config = dict(
    image_size=48,
    encoder_patch_size=[8, 8],
    encoder_conv_stem=False,
    encoder_register_tokens=4,
    decoder_qk_norm=True,
    decoder_inner_norm=False,
    eps=1e-06,
    warmup_steps=300,
)
Rows from block 4 of the text decoder of a small image captioner, named by matrix and row number. Rows with one number belong to one neuron. Each number is 500 + 25 x the weight over its row's rms, rounded and kept within 0 to 999. All counts start at 0. Numbers have three digits each.
After each neuron's rows are labels from the 100 texts, of 14976, where the neuron reaches its highest value: "fires on" is the input token at the peak. Only what is clearly more common there than usual is listed. The data: regions of photos with short descriptions (Visual Genome). In brackets: how many of the 100, against the usual share in percent.
# fc1: MLP up (decoder.blocks.4.mlp.fc1.weight, 1280x320), inputs 0-79
# fc2: MLP down (decoder.blocks.4.mlp.fc2.weight, 320x1280, transposed), outputs 0-79

fc1.473:491529469463462520496487523512503508511507451533455443483506524519513538506494497460505592542486482462482534448492482527517508502484461529477509482461481533509495495505468470503556514513521463506501536509506502487486510501502513467491485504
fc2.473:530439488480499494519469462495503528540444486527509532493517509488485483503481481497507459514563487494462490528475485472513501549524514519507509512555499507452487506499477512456540510516505497534514465502484465541514538525559498501516515489
fires on: "<end>" (40 vs 13.8); "is" (10 vs 2.3)

fc1.458:509504488515529492479466502562460476538543505555502473518477490533520480498480509524504490505523475506493492500444512555458558481524506525499460411487476483480475480459474496568514536537536498477525512498499506488540480508521520520504520526
fc2.458:502450455505531543484480459504493481526540487505528540535497520526521480489448462513478479522484485472484506516506461499478489532507482486521490481480526493456504483509499522459460539539471478526512495494507546490465435521492500499522483482
fires on: "behind" (18 vs 0.2); "with" (9 vs 1); "on" (9 vs 3); "of" (8 vs 2.1)

fc1.621:539514528471543478474486524513519510494498506507520474481513472533509483539503494546493468492482537491537480497478517508539528491508441499510502496475518506507439435480494517466482542483496492479492544488481507509505493507519511504519532465
fc2.621:491485528537513517525481502529460509523525501488545513532519492493510482458482514507469428552540531499504496508521466472519450462537526516477486495486539489524528518493519542519498471528536499531505510462502535514478471502513488485498519533
fires on: "hot" (21 vs 0.1); "the" (12 vs 5)

fc1.184:533484491471496480494520488522473485492518475504465449535502531513498512479467487500494499494472496460521429527549446521517516495507479491516462460443490495505478485460516564465477497539529488470512540527473460454497470443525547493480493449
fc2.184:494532482501486476521537552466482514523499490488513550493535492427490557547501479527503515490500497457494483465458538480466477524492493503480500515545453482522478443486494532482444520486472488483512493498516507540477531543490433508521492487
fires on: "head" (7 vs 0.2)

fc1.67:494463583490546518523501555512475493474496481543467453451540505512460520546448506514539500511536513494542490488490493524484532507483475482497508501485505459509503473506489492523524587511498540514452491497546478538476467505498486489471495512
fc2.67:533523478468476496453472482480493492475504557517512507529484489495504544481509499443477508539536494541449499495502485512526492519508514491517529531528535534471543494497487468478482450498479510510522474528523537490509536527539479543505509500
fires on: "man" (21 vs 1.1); "in" (20 vs 1.8); "the" (16 vs 5); "this" (15 vs 0.4)

fc1.450:499479486469532469484479491512510504488523483497536447526500440481514497501519476518509477533509479486525527491472526520496567485508452465478533471516472446552477500538479517479515537509517527488530480495472456513497506493510482470512476540
fc2.450:484502478491490439487507533482478504491499515474530528496462510491454492556581503516476505457475490526500491521504496532509541470473516492531499503485516518491492516496481469508485529538454524444478490479547548541547490507506477516483487529
fires on: "in" (15 vs 1.8); "black" (7 vs 1)

fc1.161:442501528488489470472498517517505481498478483528518514507488509518495501535475496517546512477524484510512472484502486520474529502527531507497515513493529475541505496519486489536431527492523465430461493480499481536471485496496492510527462459
fc2.161:514482496498515550458508522475500533506511518486511501502476471523486504538474528498462464473495470563480532537522484474477480488488525534537519502528513520500542474494503528510480530484507494460506466481487542497519478543507501518502507485
fires on: "and" (15 vs 1); "green" (8 vs 0.6)

fc1.30:495481524520494496492512508501504510476517519494512460485554474502500498495485492473470514504506481525490498486487518503563488538511479527510521497525495516510498480478488526481504491540489487513471497526483477472504508556511518501490475508
fc2.30:483496444539465494515455516507488420561517505482488506477497542503523532520496545496488495473474484496490479527488496561509561509458502464490471453497499520517537443475506502505471508500488474493483516477473481518520507469501508571467434479
fires on: "white" (73 vs 1.6)

fc1.588:530466525485484449503491527531519500512504494508468499476468483496507511527485485492508496506504456456534494527554472521524527508518518480497472498515488511485489482482506494558470529499515500476498523458431513507499534499520488491462532485
fc2.588:506523493522527489507541486511523457474475497534510478505490537539487516457461513473496549481509543454495504515526502502527510455530532494476484502521549537489520555522500496506491491527535512486526487477523433484531531480507504511476486462
fires on: "white" (9 vs 1.6); "behind" (7 vs 0.2)

fc1.193:520511518445520516501516521533499515470476533570504480491492469492442469495481469465551474507534508532504488519510494552489510492475463515530500489532503486492461508455475491515557505514492513524509531508493483518465529487557476523508504473
fc2.193:506497464516541516505479529509467504471533487473480507487518473502501503487486496503458481519478496498519465474518510527463505532484482501538519462493487468490473509488475494478505509505449505530490479497519491502431546524518542521476506516
fires on: "of" (11 vs 2.1)

fc1.659:533547449477524544493532455508517499532509476470499498535506515494561507506496492460520475494451487459520550475528477576472527498461487497506531468506489478542494511484518507517515479531495481470465503514495486463476515509521540499458507504
fc2.659:465528479517543463485441530474494517527506514514489489487479483509528508511514531502509482525509464511517459534521540522479485447510508520481495526478489520502464481504483473482462502527532511529455500491490478455481505470463434524499517462
fires on: "on" (36 vs 3); "of" (12 vs 2.1)

fc1.346:502487479489552496476488535535513481486548505483457462512540441530508573519522524499569497538463494520526483460534504520481525502507478530531513500474517512528483481500451532489514474523532523474451512505497472463495466478546496505503512473
fc2.346:481473457489507488536488481522492462544549505503472462468478478466528491516522498461506519485473472490523476499499488505462504536493501499511478496470498487518456491465502521480421496484487480522495468517494554541476530444488493487541575491
fires on: "white" (19 vs 1.6); "the" (12 vs 5); "blue" (11 vs 0.7)

fc1.88:495496499486551504494527574484503462510517475527430465514524505529505533534510500483543496522533455517536543459474496567460514506499505473528513506495487538516500481486511493520532532480482530491476499519512502519510440494512501509486507484
fc2.88:516485480515496559503508528479483508542526543502478486517484509509531482522527483505502513546551411532463457501500467488473504505502506445531540538487529490492502487446501491503524551474490527506489506493508516528496530479484538493512463459
fires on: "in" (26 vs 1.8); "the" (19 vs 5)

fc1.350:500503488508538492496518510530509454511507527560508504507491535525479518491500506537529504530497491501504505491511477452527500494541502508519453480497517535497485520475500521508478556497527451495469516516489483493496495524462508440468508492
fc2.350:469455499550444475523543482525494494489489496472507491526531493530476499523495511491504471459485491518461479525486529455505504491494494540504474512490525518514519506444526521487506509512551544499475485493497464474491481494523452498486498496
fires on: "with" (12 vs 1)

fc1.363:510452516486535495484511520520498506506519484503486479509512476556531546527495475522501539522483513503525522513502501459492531499469488475487493460480495473518467498527524534467508531537528536488435504482485495465521477470482498505489562544
fc2.363:499525515493487498488484526470473496504480470488505505542481553542544474515421508516496475475484553488527494512455495506509485502476548507501495524489524522519485479487524477518477488487489533481494545507497562481458522527480523485493455540
fires on: "top" (24 vs 0.2); "made" (14 vs 0.1)

fc1.185:502472501504497489503471496513435478526550503538517503507497519517537516512464491540529505538495516483536487461532489532467504547500496513527451442495511478484456454466467497491447548539528512507500485480520521462495469492503506486495542502
fc2.185:513471481513532507510481505529527495462519513483524496486511475463438505481523496518479537501462520507480497508484563484491486497489474520478502502483499522505527511509547511512504472466522507461524504496533523539509563515525486555499478549
fires on: "has" (25 vs 0.3); "with" (13 vs 1)

fc1.491:517530513470531527525495513488514501482523465556505502443474522486514488506514469506530479486503480497517533489488532480497529534449459541522443481491513447475479498504494530496465540514513487481494482443489501497488484532498542478529507499
fc2.491:478470465490544507501493468499511488492510506522498470528516534540477504497490552486515528459495514529497496500542471499487470485488497462479501518493479553529510496502494469471497523517529543507477505499472473475449459477480531508484499480
fires on: "is" (14 vs 2.3); "are" (14 vs 0.4); "green" (8 vs 0.6)

fc1.223:480521530518563537484527504509518451519484498473476470528527467501525479522497502486517495491508522476536502498518488519502549520515510471480458462511482487478447458499510540454490518557502513504495491525517534490537442520519512494505468499
fc2.223:521498510521479513485503507498502522491510504534513493543513525488466477491515465551499503488491465473450504471517526497522483497487475486503543522486520537481501537512512501490536489480505509487485477533507493527488521521509515520518538490
fires on: "is" (22 vs 2.3)

fc1.764:517517488494502502511504489545497481505482483522516497526512472504474499485514529538515485493478482468556496505493460552493535507510501480502492478511487468505478477489486527564484474520477521512487506461474468490490488489497454466487490527
fc2.764:528500525500536509465466487457459493523487478506501514498486527518520535481466511514501535511483487504499535480474575444484455484525504461509491519493489557487523539532456486472534489468488477445545503527472518522523479486529548549480547476
fires on: "seat" (10 vs 0)

fc1.290:489506507484513481508501522523470553489494496528522503461510522504454482577502514487539496502502493482528505506516463487496542474506444537538476497471527505502458479433526514496469524529518478501462473494512469451452507505461523444500540542
fc2.290:484507534442486494484538536510483487519535483532457505533481489504501499496487426481503561495508556496444468516515506493517514516527499513511524508512459524489502498530473489495508463504499490474533536512478486496483522512469488534522483465
fires on: "<end>" (67 vs 13.8)

fc1.94:452489490485474507547486489528524517537522498566479467449477474502504508489521525498498522517489434466513506466516503525495529502520493496527523463450532470493489503465468483496524514541548509495493469472510504521511459458484504509497517495
fc2.94:512500483488478557501530444441481448459524538470481524464468529508517527480519486564484507467515477488459504499470459480552440508509503524473505507512508462490516521466518475486534494484492503479519494493491475498547544474504479514510491513
fires on: "of" (33 vs 2.1); "red" (14 vs 0.6); "wearing" (10 vs 0.7)

fc1.147:524482503492539477533476508496498478511513505539483505490529502511452513530492531545493511490494513487507489508463493537490493504517488487488514495488507482501491463540500480500487500475507526531530494499539534501508526480515513553487502539
fc2.147:516482514510472500505483497492499543464465483491474494492488534506515479561519478500489505461455503518468475515500478512507483508531517505487510506495526542464502533513514474497504481486475499504468517502476491511516506467479507545491500503
fires on: "and" (10 vs 1); "for" (10 vs 0.1)

fc1.626:512483531496512477508525513480484488502511507522467464447517476519483504540528498514466505531508463489538480521492478511463525513479460490477491489449530500466515515513510510513462521517471531465480531481477510520504519507505495498524488507
fc2.626:519484493445512539522510486505502482512479453494533478486514472510505469516465511521498490507492546541539484520478549515471497542441501498480509477522489485508482489452487495531505502457527520507536496512459543504522506519499503546465466496
fires on: "in" (26 vs 1.8); "pizza" (17 vs 0.1)

fc1.604:514523478475507507501545516490547482490468508510505504495512524501529476502508504555485477494496503473501510520540515483513524505452434519522491485529528516471455473466510503457528524483541497470477501494472466471490481546511528513474506490
fc2.604:502472488497510525496495517494477526482513514526507515515482503534472518466512527488511512485504499499522526554470538487502478470500516458493489474494517505500499523514452512465500505541502528542503492492500525455536473443512484528463476553
fires on: "black" (24 vs 1)

fc1.124:524505543471550475482489490524522463483504521484514480478549479529506482479484533486511455529492522491529466512510495513550507512499495495492516463447519537530481434479512490486524503488530506511486542454494507482483496528494512481513492450
fc2.124:511541519503481495511468525506491457489475507461525516491532564474519478510485531527490485523506549517511532476530499522559530534558481461494481492516469481501501530516484493538469459478499502495489542498454533494468471497505485557491554512
fires on: "hot" (19 vs 0.1)

fc1.63:481468504449542524502519519541539472495496497598468458495463495521485490519505499493534519476507466505503455516544471537455507522491499508498527475463502483524483477485485540524495525483527517487475486459486516435489444478527502494507498527
fc2.63:498487493537448465527436507528492514523510491471488474502507510486521560488493523460512538514427569485537549483483509508487489507497508514495486448493477512544499522482468512479515508491453481462512536505520485482472500499534456531520517558
fires on: "on" (11 vs 3); "pizza" (8 vs 0.1)

fc1.212:477496524480482496497519525485487465517452474472469496499508504507443516522487489499509506490495450499527499510509492522478485513502479474479500508503488487473462492480459524484496532516508489499501478496499440495480492529499511500486500489
fc2.212:503522482461481480511512473518483517472507531511518520505474489494516517528499469474491482444519514518445473504519515502503401495489493550523504509500462503520480512461506480505512484460495483500498513501452503462481516501511458525533511510
fires on: "pair" (26 vs 0.1); "side" (20 vs 0.2); "zebra" (10 vs 0.1)

fc1.292:501512500497484489511500521482497495454461474521500502494535480531446500535473505491502530501493497514515505484492507476515499537495504467527461497481512527502494464532507509484526486470505492505496530474510526470462513530490509470499489517
fc2.292:483504477486498561490501493490526484491498510494507545456508490510505465492504520515499504492459536514503527521523472518504513524520451521493509494464477495471458484482497549511472544491497472516481483534471505529526531521510494489509477462
fires on: "hot" (7 vs 0.1); "cloud" (7 vs 0)

fc1.469:522471494520500522498482504479490474505492509571490480510501489534510478488438512514529477510522494533471496528510514572533528504547506507522470455499492560529444458486458538486503464506534445473470573485497502462514524529490535471490503461
fc2.469:475523495525491554537512477507508508508479470462439504514517510465535465525525470499494509423502500498524510500486514507460485510443534482483492455473477484517489480467543515522523514456502497488489467497483477515518468499451471500493454533
fires on: "hot" (20 vs 0.1); "in" (11 vs 1.8); "sitting" (8 vs 0.2); "brown" (7 vs 0.5)

fc1.359:502515503483527465525490565514527499483483504512488468475522482463470497511498509481520536477504511467500474485476505510552489471502463512492513531488509512533481467521496545486533486493502466502522458504492495499463463498493522480513499505
fc2.359:472491457531509517546443484497521474493564509473507512504485490470464465545485510525500474481475487522518526507495491481486482537478515541471529504480479506478506505513478511500438518546464466495452472500483505518442526471514530516493487488
fires on: "the" (37 vs 5); "white" (24 vs 1.6)

fc1.136:503518490489507523512523502539525511481522523496496493449510479523484506489479509478502480511490532497508540499521445526504507483504497521491489515489481455486462480440492508484522503485517475546472475496516519531529540501526552512517518483
fc2.136:553481486515482516496495500550488531493530531472500464486482451532477536516497470476512477505493456498505480549500528518457516514480472497481517482501453515510506460472521513497518543518462510509484522473492504480491530491544507501530463467
fires on: "with" (9 vs 1); "on" (7 vs 3)

fc1.177:487477493465462472507514494499498497446505475509447482460520446491494487509548506498479502507483480471487490494494529486521533484506466496532511492536495487515506522508474490501504507505487539467531532467486486546482538489488499517525475520
fc2.177:514483531488499479556532496500527476505485452509521490467509489524495451520515494533518483515523545514513534548457481474473520506486478514492511505543544519514500492485522448505514533495562480472517496496482470505482508476480529501513479487
fires on: "in" (21 vs 1.8); "of" (9 vs 2.1)

fc1.529:500471446497522493496463499541506534503544483503490458494522508475497527509556498519538502469477470446515531509539505505483481501484467501516517525478488533525442479456489487515479531503458509510435493489498519492509444488513504518493522536
fc2.529:475508527456493496474522464486493505494539494491455534496529535510468493514528449514520479492478527453467497489501473475524477504551524524506518496532472523538503523479526490502504492487512439454492514484480454502484467526524489489546493476
fires on: "of" (22 vs 2.1); "on" (19 vs 3)

fc1.495:477448495516510526509499478512471507484511517525498437489529496517487503497457523459546493521489482499492524449469489510500507534508490514519502494505521524530505490511509489478531499490498520495506491534504515500520483475514536494449477542
fc2.495:513528469483505523487524486421518520530554533489532526508466535485483499453478539523498477485501500511511498455479495476521469452525526467509498512528521489462475532468484458472498520485472500543506488510527560532497493505521525541485540457
fires on: "<end>" (37 vs 13.8); "is" (8 vs 2.3)

fc1.213:483493479509454512484518509540477479528512498517533499511512539483499491537480488485490464501524479466487534429476501500475538466487479499529479459488492524496494505550488514530492529491500552520487519504505527488482520472488499471479509517
fc2.213:456497503479458521507509475468546489539491515470498508479540540499473515517487539522519518559531500486493455502498515481510509515462488493490523499479488521498453493514485530501486504468506479513469493469489476479529528518521498526482493498
fires on: "with" (35 vs 1); "and" (16 vs 1); "on" (13 vs 3)

fc1.328:488536489490501513456544546509486506481577486492463509507527459531503519497504474487520462502512479469498495540517507516501511495505494536519501506487518542486473464490484527498530498494532486478501545521479533520541523544509493475488475495
fc2.328:487502537518477545495483493515474522479498488511515516502504483524507489502467493502491494575494495474487522473545483490495495533524513487457496520517515515529547471480501516513485498486545476569535546481483472477482472522494492488521487447
fires on: "behind" (39 vs 0.2); "of" (15 vs 2.1); "near" (10 vs 0.1); "by" (8 vs 0.1)

fc1.728:466484508496515466529461490518540491446528486448519483483519480516493514511495483504512523502518540461506487500468492513519502514522464483489493521469467496502454464451475505507472494527491516486495482444489495527497510470541500479517479518
fc2.728:535506478540528543527492469464492517510511511500500500501519507525537504531534534505498432506514524530509503489482493487482516505494530513522507477478486508470532493531477498485465502481453459555482527466501525454531506526491515454513474519
fires on: "white" (11 vs 1.6); "an" (11 vs 0.3)

fc1.81:500489474500479488520462502525498486532533500508518482511493521541478495552486499532512464537562509473504540485487500538506491484529482491497496490512519422486455487480437514528477524487504509488488458545516497527517486484500542447484560530
fc2.81:467502485493497501495487513480462493512513499503469504487494488544553498476534477465486507502502487527521503479561452518498490462518507502475522546438488505544476553509495512514510457533487532507480510517504507514473482465547496510469512469
fires on: "with" (19 vs 1); "has" (18 vs 0.3)

fc1.524:501504504515505464503521547531443493529501500529481493504517519532491487510543434507451516504515504459456548509534492514503512455491493492514469499498550502492488522527520503524510501551517489503500510478496484463494502508487487534486519513
fc2.524:497501524481469490494487482484519461509484481498461504483504485481535488512511468520492521469522536579507498533479475534505450532499560471477488516531463550493461486461535508500499451485520470488519534516473479545499518458520510516499477542
fires on: "of" (23 vs 2.1); "small" (14 vs 0.2); "behind" (7 vs 0.2)

fc1.478:455502495468481479485512493477551452487480464497435494511522501521509587506508481535493546536521478489499495501481447515519508455543505474472503463475530475498439474467472495506512491525501534455519525448499465523495500509463515514489497483
fc2.478:552486461494537448517467484501537534493500486497479521493503486513514476511480523488516515467472493476531520501456517495491478493503492482493554491481503508478453460467506512478483484492530481503555572508509506496537516547503513526533489477
fires on: "top" (32 vs 0.2); "side" (9 vs 0.2); "on" (7 vs 3)

fc1.69:509503541450517523482532512517493467494498508529507496505515535538485496480484496517502487486534515462481508521519477537500533453477503515506516491482534477460439453443475483549530533518509536519490496489481503476449475433470495497504519494
fc2.69:492512499517491530515511491536457502512528500475554488504522488505502466478479430514490437494534510491521473527492524512531517533511517495503475496502491481469494473504502507530474503511484497509534487505508534465497502517484482458498483496
fires on: "are" (15 vs 0.4); "is" (11 vs 2.3)

fc1.508:524501476512473474512480478526494484518505504513506453478527493477498490494510474465495496512487523472558519510504471518507577469472509492521499461438522494541472477493511511543529454525491497472480483504529484523545562451507509487450495522
fc2.508:506525526468470533500452459466524520490473509536511484487527478475460501543529509487523495490533496533472484476451513481475492538480471512486508474522490465476493506487441499487462504496512469491514474488469515476522508497485520518533510558
fires on: "of" (46 vs 2.1); "in" (8 vs 1.8); "blue" (7 vs 0.7)

fc1.269:522499525471491454532508483527493516517476485510504447485503474476481528482486499480506483500498526459508517496476478506477538497458488515510507489504482449505506519488481481491508509535527478504519531485493466489469554501502519468498529544
fc2.269:490440467527497516546534506500507538517486494503503517500480474522505487473468465510481535529490475517489527485473484467483492518485536501514504518518512499488477527498487443531463500528495491505488493512500451543526525522512479458504489522
fires on: "and" (47 vs 1)

fc1.766:504493517508525492481501512513499490487536506532507503499516486491470497504496493479537534530484496493486487511528506528545534495536485514520487412481507541504492454519497507513500456491554493542476536496499504460477484527468510479481526447
fc2.766:505496524510495482456535488494522525501521511477469434525479497484536512489495501516489496512528472480485449527487478497464488484471506517503550514480522525537471483482499503484475473488550474489536500502495481479465469491394468484517467493
fires on: "hot" (17 vs 0.1); "of" (10 vs 2.1)

fc1.599:456441505512506505516539468498491498500512514512502460537520525528522503496473497449477518504556458536481552480508482502521531501464498525546503489459495518500503511473486525529560482498519497522461476485504502516515500480491520505483508516
fc2.599:506538497507480464516469501526515497534506453479543507502449517519475507502452454467510447519508517515508512502489577494536515502491525525502483496516479536488454495512475507489508501496505517508506477498486467463518498523473480514513495520
fires on: "are" (13 vs 0.4); "with" (11 vs 1); "flowers" (8 vs 0.1)

fc1.36:488469511516515490517456479495484488485488492494480461481495459483522492507501457520493517515534443509526503459518500510507551522538470480506490486468490477531480489473474472490495493531523508512505494468538549521431507439480528471506486510
fc2.36:509489514476508464527490530532530480513517522530505504475467491463542510515500502484502495491497477533482516502533482533488507508497552495513510502495486494513524519479486516526495477486471480529469492553489476541543455519506485493484471527
fires on: "a" (17 vs 5.8); "yellow" (16 vs 0.3); "black" (12 vs 1); "on" (10 vs 3)

fc1.341:468517491465470476491518511511530507483530500518476506497509475523484513480490521554533477524550549504500502500519500520495507504519517458495493486483517531532486475509497510529561488470486540469446538443492490521512542488475483490515528470
fc2.341:495524555506496487481478442515502519518459470421491502488483512490522515562503490488476502481522518485505525514493482489468485477504481514482500454491501488468502519503540492510466534534495507491476514526476424499499495513504481489483496521
fires on: "of" (11 vs 2.1); "near" (7 vs 0.1)

fc1.737:513471469448481485506535542474514476485490488545498453442530473553500517488480450506498541498543521470477472525473516531503516521528492514510448480490468493515516476488464505527499489473554497490518544485451500517498502455515508492497473504
fc2.737:531513488519482521479517513512455538522500513513508505514494499508500521536501491492504444489517513500508481493481476483446525451509553480497533517534539500491492484513510537485507521510489511507492523493500488473496493546497495484497479517
fires on: "and" (18 vs 1); "is" (7 vs 2.3)

fc1.620:506468545458475493508529525491487531484548494518466506496530452504469493494481471493537458557496499495517473529444481543506543488484493490516526495532504488506498469494470508475513552477524544531471523435514480505455495490503510494481474506
fc2.620:473486511517509494492485502545497489479476515464563504457493477501502463489480493504532538486508509525518529495482549487489505501471496494499519509491504465537511508483487510498522527512504501484449491456498533540523510493500489505521516540
fires on: "man" (8 vs 1.1)

fc1.137:521502484535543534505482528517477492497500505502475504501491479488529541522447492561494505550500484531518479471542530515502508491519501466548481474427505513478476469479507488453507482519536498534477490521528499454481508502483517513502541473
fc2.137:494504500476447501515504496480551500532469495508517528481460509492447486468561523480515470502511507536501561502527484472483540566430546509475538506489513503470479527526530541537495479447475511464474502484531479510510549511512511494500477499
fires on: "white" (29 vs 1.6)

fc1.198:526466512484525504454495526484511492546480498515476505476534484512524501532475483512525487523468448490493488497553498521491522500492483481532497475529478477517457479516519549514502513544509479516464537501519472470490517511483497485466487487
fc2.198:515473494460443512508508494501522502473491496464499473496494501510500508552506545483506470521507523517512444537473492506484494530466440501508497509495517486493507535491490525534504527509512518472532464460499514523502454492472475547498463534
fires on: "in" (14 vs 1.8); "on" (7 vs 3)

fc1.263:495514514515545486507487501526473463508527521533513461477469462528511453512523471502482481454497491512526549523462505504503510494519457519536511499516543499512446499479488540507463501529527429479502494464507482542473536487511514489504515517
fc2.263:504493515489482590562525504495491500491504487521472472520486516439497478518466535537507501525477509500504483501467517481472514484526530530482481525499516506499533520525491505461474539470504524526520467509502517468463478471517465494441544489
fires on: "on" (20 vs 3); "the" (14 vs 5); "with" (8 vs 1)

fc1.379:483523514494512491497497545503475503506569514533499472444509526495493498534516486527504495472531498482480522500468473507486479469540482501507511512483505498539502488472525520522494521492494516507481499493465465524495526479492513484503502508
fc2.379:440532485469513497495534517438493522492503472504481486504480527503481502517556523508548480495458512469543496502484488533498488496505515486529506491496468521480474482450504498483453468497447513466483512548443479463520506522532491526462502474
fires on: "a" (17 vs 5.8); "stop" (9 vs 0); "double" (7 vs 0)

fc1.326:489515454496511509514496524508487554526524488474510460490496461498523480533490513502487533482508518510540479533513494510529547482482467495555505461467500483484473434455517508523500511532549456518456485481528544489518488513515509531491445507
fc2.326:523502566481531478518448519485515511489483444501480485493487517510522507524476536495526489492528543512500473511487506510540525517519539453468477458502520521520498431491481534479510542496501515459493471469482506531469524481459484470479535509
fires on: "is" (12 vs 2.3); "two" (9 vs 0.3)

fc1.482:475514490471473454500495547508523487476460495484511497516473492512526531527504495489545489507521522483562537480483507495531541512475500529511488501518502479471500502485495496513468542506481493464474470495462523476509488480465488497517494513
fc2.482:497531512505504564505492505537494501472529498456509484497467477510491473528510504493517551486442499540472488474530532475533500523533485484516503512498546536527566539481511490522472512516519473538479480494496500493516534469525489465508509498
fires on: "black" (19 vs 1); "with" (9 vs 1)

fc1.312:477520492498525514478568486500499476478516482506486510475519481506486455478484489483500499483495519505539536496527449517510503545501499501507496501512504473515461438471503493541506482548492475499489516444515498531509498500533505509506443483
fc2.312:535506475486502500495457530491500485529494493466492500493482527562507526574458482512506498476503472542508483530511533517523560489497469472521533459473498525480517494511521511484496568480496479496484507488502492443486490456467496500510527461
fires on: "white" (20 vs 1.6)

fc1.306:511474486512528519500505516532447471513508510508475516514521490514481527526472509532487514533524518542521518482549509513538501514511512507534482435507508510527466440499492508524497478511508519497457509485529508456467485545474559495483520454
fc2.306:521473473509488510514534532464580515458527504500459525468483500502524474521512498460468527464503482526511494528483476464503462478497455496481498469487510515469475506488488499476473503496460478540478510539524504577553543531479513476526495439
fires on: "hot" (7 vs 0.1)

fc1.314:518490523468467477489524518495502481514491451557449497484469475485489528532490497532513525487517458467485466495516451496519542520540471501488505469483519445490474492500496534471485556539515489497474489463481453493498491499458506512477513479
fc2.314:528499482486480526508481501509489524496513499463493516493513503523485515482513480490507470500534515512512503527443511523526462541508524488484499533513482463479494473489482498510507486503504501498492479501511527498542482510482502552519467483
fires on: "pair" (39 vs 0.1); "bunch" (10 vs 0); "top" (7 vs 0.2)

fc1.405:512529471448483496474499531523522470515524503471522473477525511507512509502462507541464477521517478472524506485479520516498552489510485494471494514473474482527436494522506509504494493513545490522500550467490532493469455479491536482511535476
fc2.405:533500501518487484504505469510511505483477498503520486528467472528507516533457539498533433491512515491482547489497478453498506527536514529504520522496499480520527509500495532572546469514507462503495549409482509490493551518530517539505493466
fires on: "the" (16 vs 5); "on" (11 vs 3)

fc1.579:453502536501505478523457540513532490516489517528525498504539499509504458545503539548546514535520487534531453457466480514451514482538487504510552503499483480503439450485469507519503496513511511494478497505504475510458477479441526474509484498
fc2.579:548459479531478464496505480503501515501537518456520498491504479478508534495513483523485485453499459535465534514489538493545453483495485518498501462513479483468553535528513466490513503502461472485513479546494497479521510477496470526505476509
fires on: "has" (12 vs 0.3); "of" (11 vs 2.1); "in" (7 vs 1.8)

fc1.355:496466461484498480523479503501471499526479474534490502470470492493480483511506525536499508517473483448512498544474458510452548464536519459509522478444481473525496508489471493518505509498521506537474506479514494511437481524474491518488519509
fc2.355:507507476493450490513528526483497503535495483498522543496509506486516528457544517482515478562529506502470494494506487507499508524474510529489460490510505461479541499519495533510457505488485530497464462521518506465468458451492451516499484523
fires on: "with" (36 vs 1); "and" (35 vs 1); "that" (7 vs 0.1)

fc1.520:467492470486497493490480496526505480520522501506505513488491491516514479495501490517522497484520491480523512489522462481512482480484482515489476492533523446527476479457477548523445481497507479455506470498505508504510486518482495498508476564
fc2.520:470470488458495446515480525528516503530536456496493491525524554546473495517458512504479507503472484536512452510512513532493525541494507492500490495522462522515522465559483477470469566469532528481487494524482503478539550507493522496491493456
fires on: "is" (15 vs 2.3); "row" (9 vs 0); "double" (8 vs 0)

fc1.572:518487478516489504463480512534477458540530507524489491478518481483503491550493484537514467502544506502502481509489485576506550486507498499525481469548501529504466448511497492524475540507487533506474500497503516504485490493495493483471502493
fc2.572:494510502481513566506473490497483505505480495488502505499484546484494490492501484516498499468509509497470529492471555480472499461474496472490492481502506546512481527500506520486554521480510533477502495524504455487551493501506506516451534481
fires on: "man" (10 vs 1.1); "of" (9 vs 2.1); "on" (9 vs 3)

fc1.506:458478465486517462504504526526530480503472472528462480471564482479493466487543535457514487449483487482561483485448467555493522471458515480525503488462533522507479485500490527560519493516516556434500486456519510475513466469519504487522507495
fc2.506:513512536519504504528477471497532504521478538501555498501479513519463544508474457511485503497484471503489545470531500444501545503523487520497509513533468506470527523488494459466510572464519430566523504482509528445481459488512510496492521518
fires on: "man" (21 vs 1.1); "train" (17 vs 0.2); "on" (11 vs 3); "black" (10 vs 1)

fc1.268:489496469451494493510495548539494478544516462503504503492518504504486483520517467549541498481506473471513485479485469529489510490486491490503484485466532513494448463486536484531483520494500542521485490454482492509477514475483482508514490535
fc2.268:485488527509515506537485475484510492502486494514497474519512499519477491521447546487511521468529496475511482490543498470497453520495497488506509507467497483520498495470533514540503499444560458498477491515465493479482490492515485503464525508
fires on: "top" (9 vs 0.2); "wing" (8 vs 0); "piece" (7 vs 0.1)

fc1.531:484493503474482476462488516489494476510475478545531479455490518516494495527518450539509466480493504463512507518453509582505581483495501505531490461506544509515469472545510505517516499508506514458477509496468493497516466455457503524499535471
fc2.531:545499514486546495510495511501492503502497484520477486502541517490507455532470523508493471477493498465470516519461545478490446505476526481503506492483522518502504506507510551505535488459553440539506486486488486484534528462487453557494493487
fires on: "<end>" (48 vs 13.8)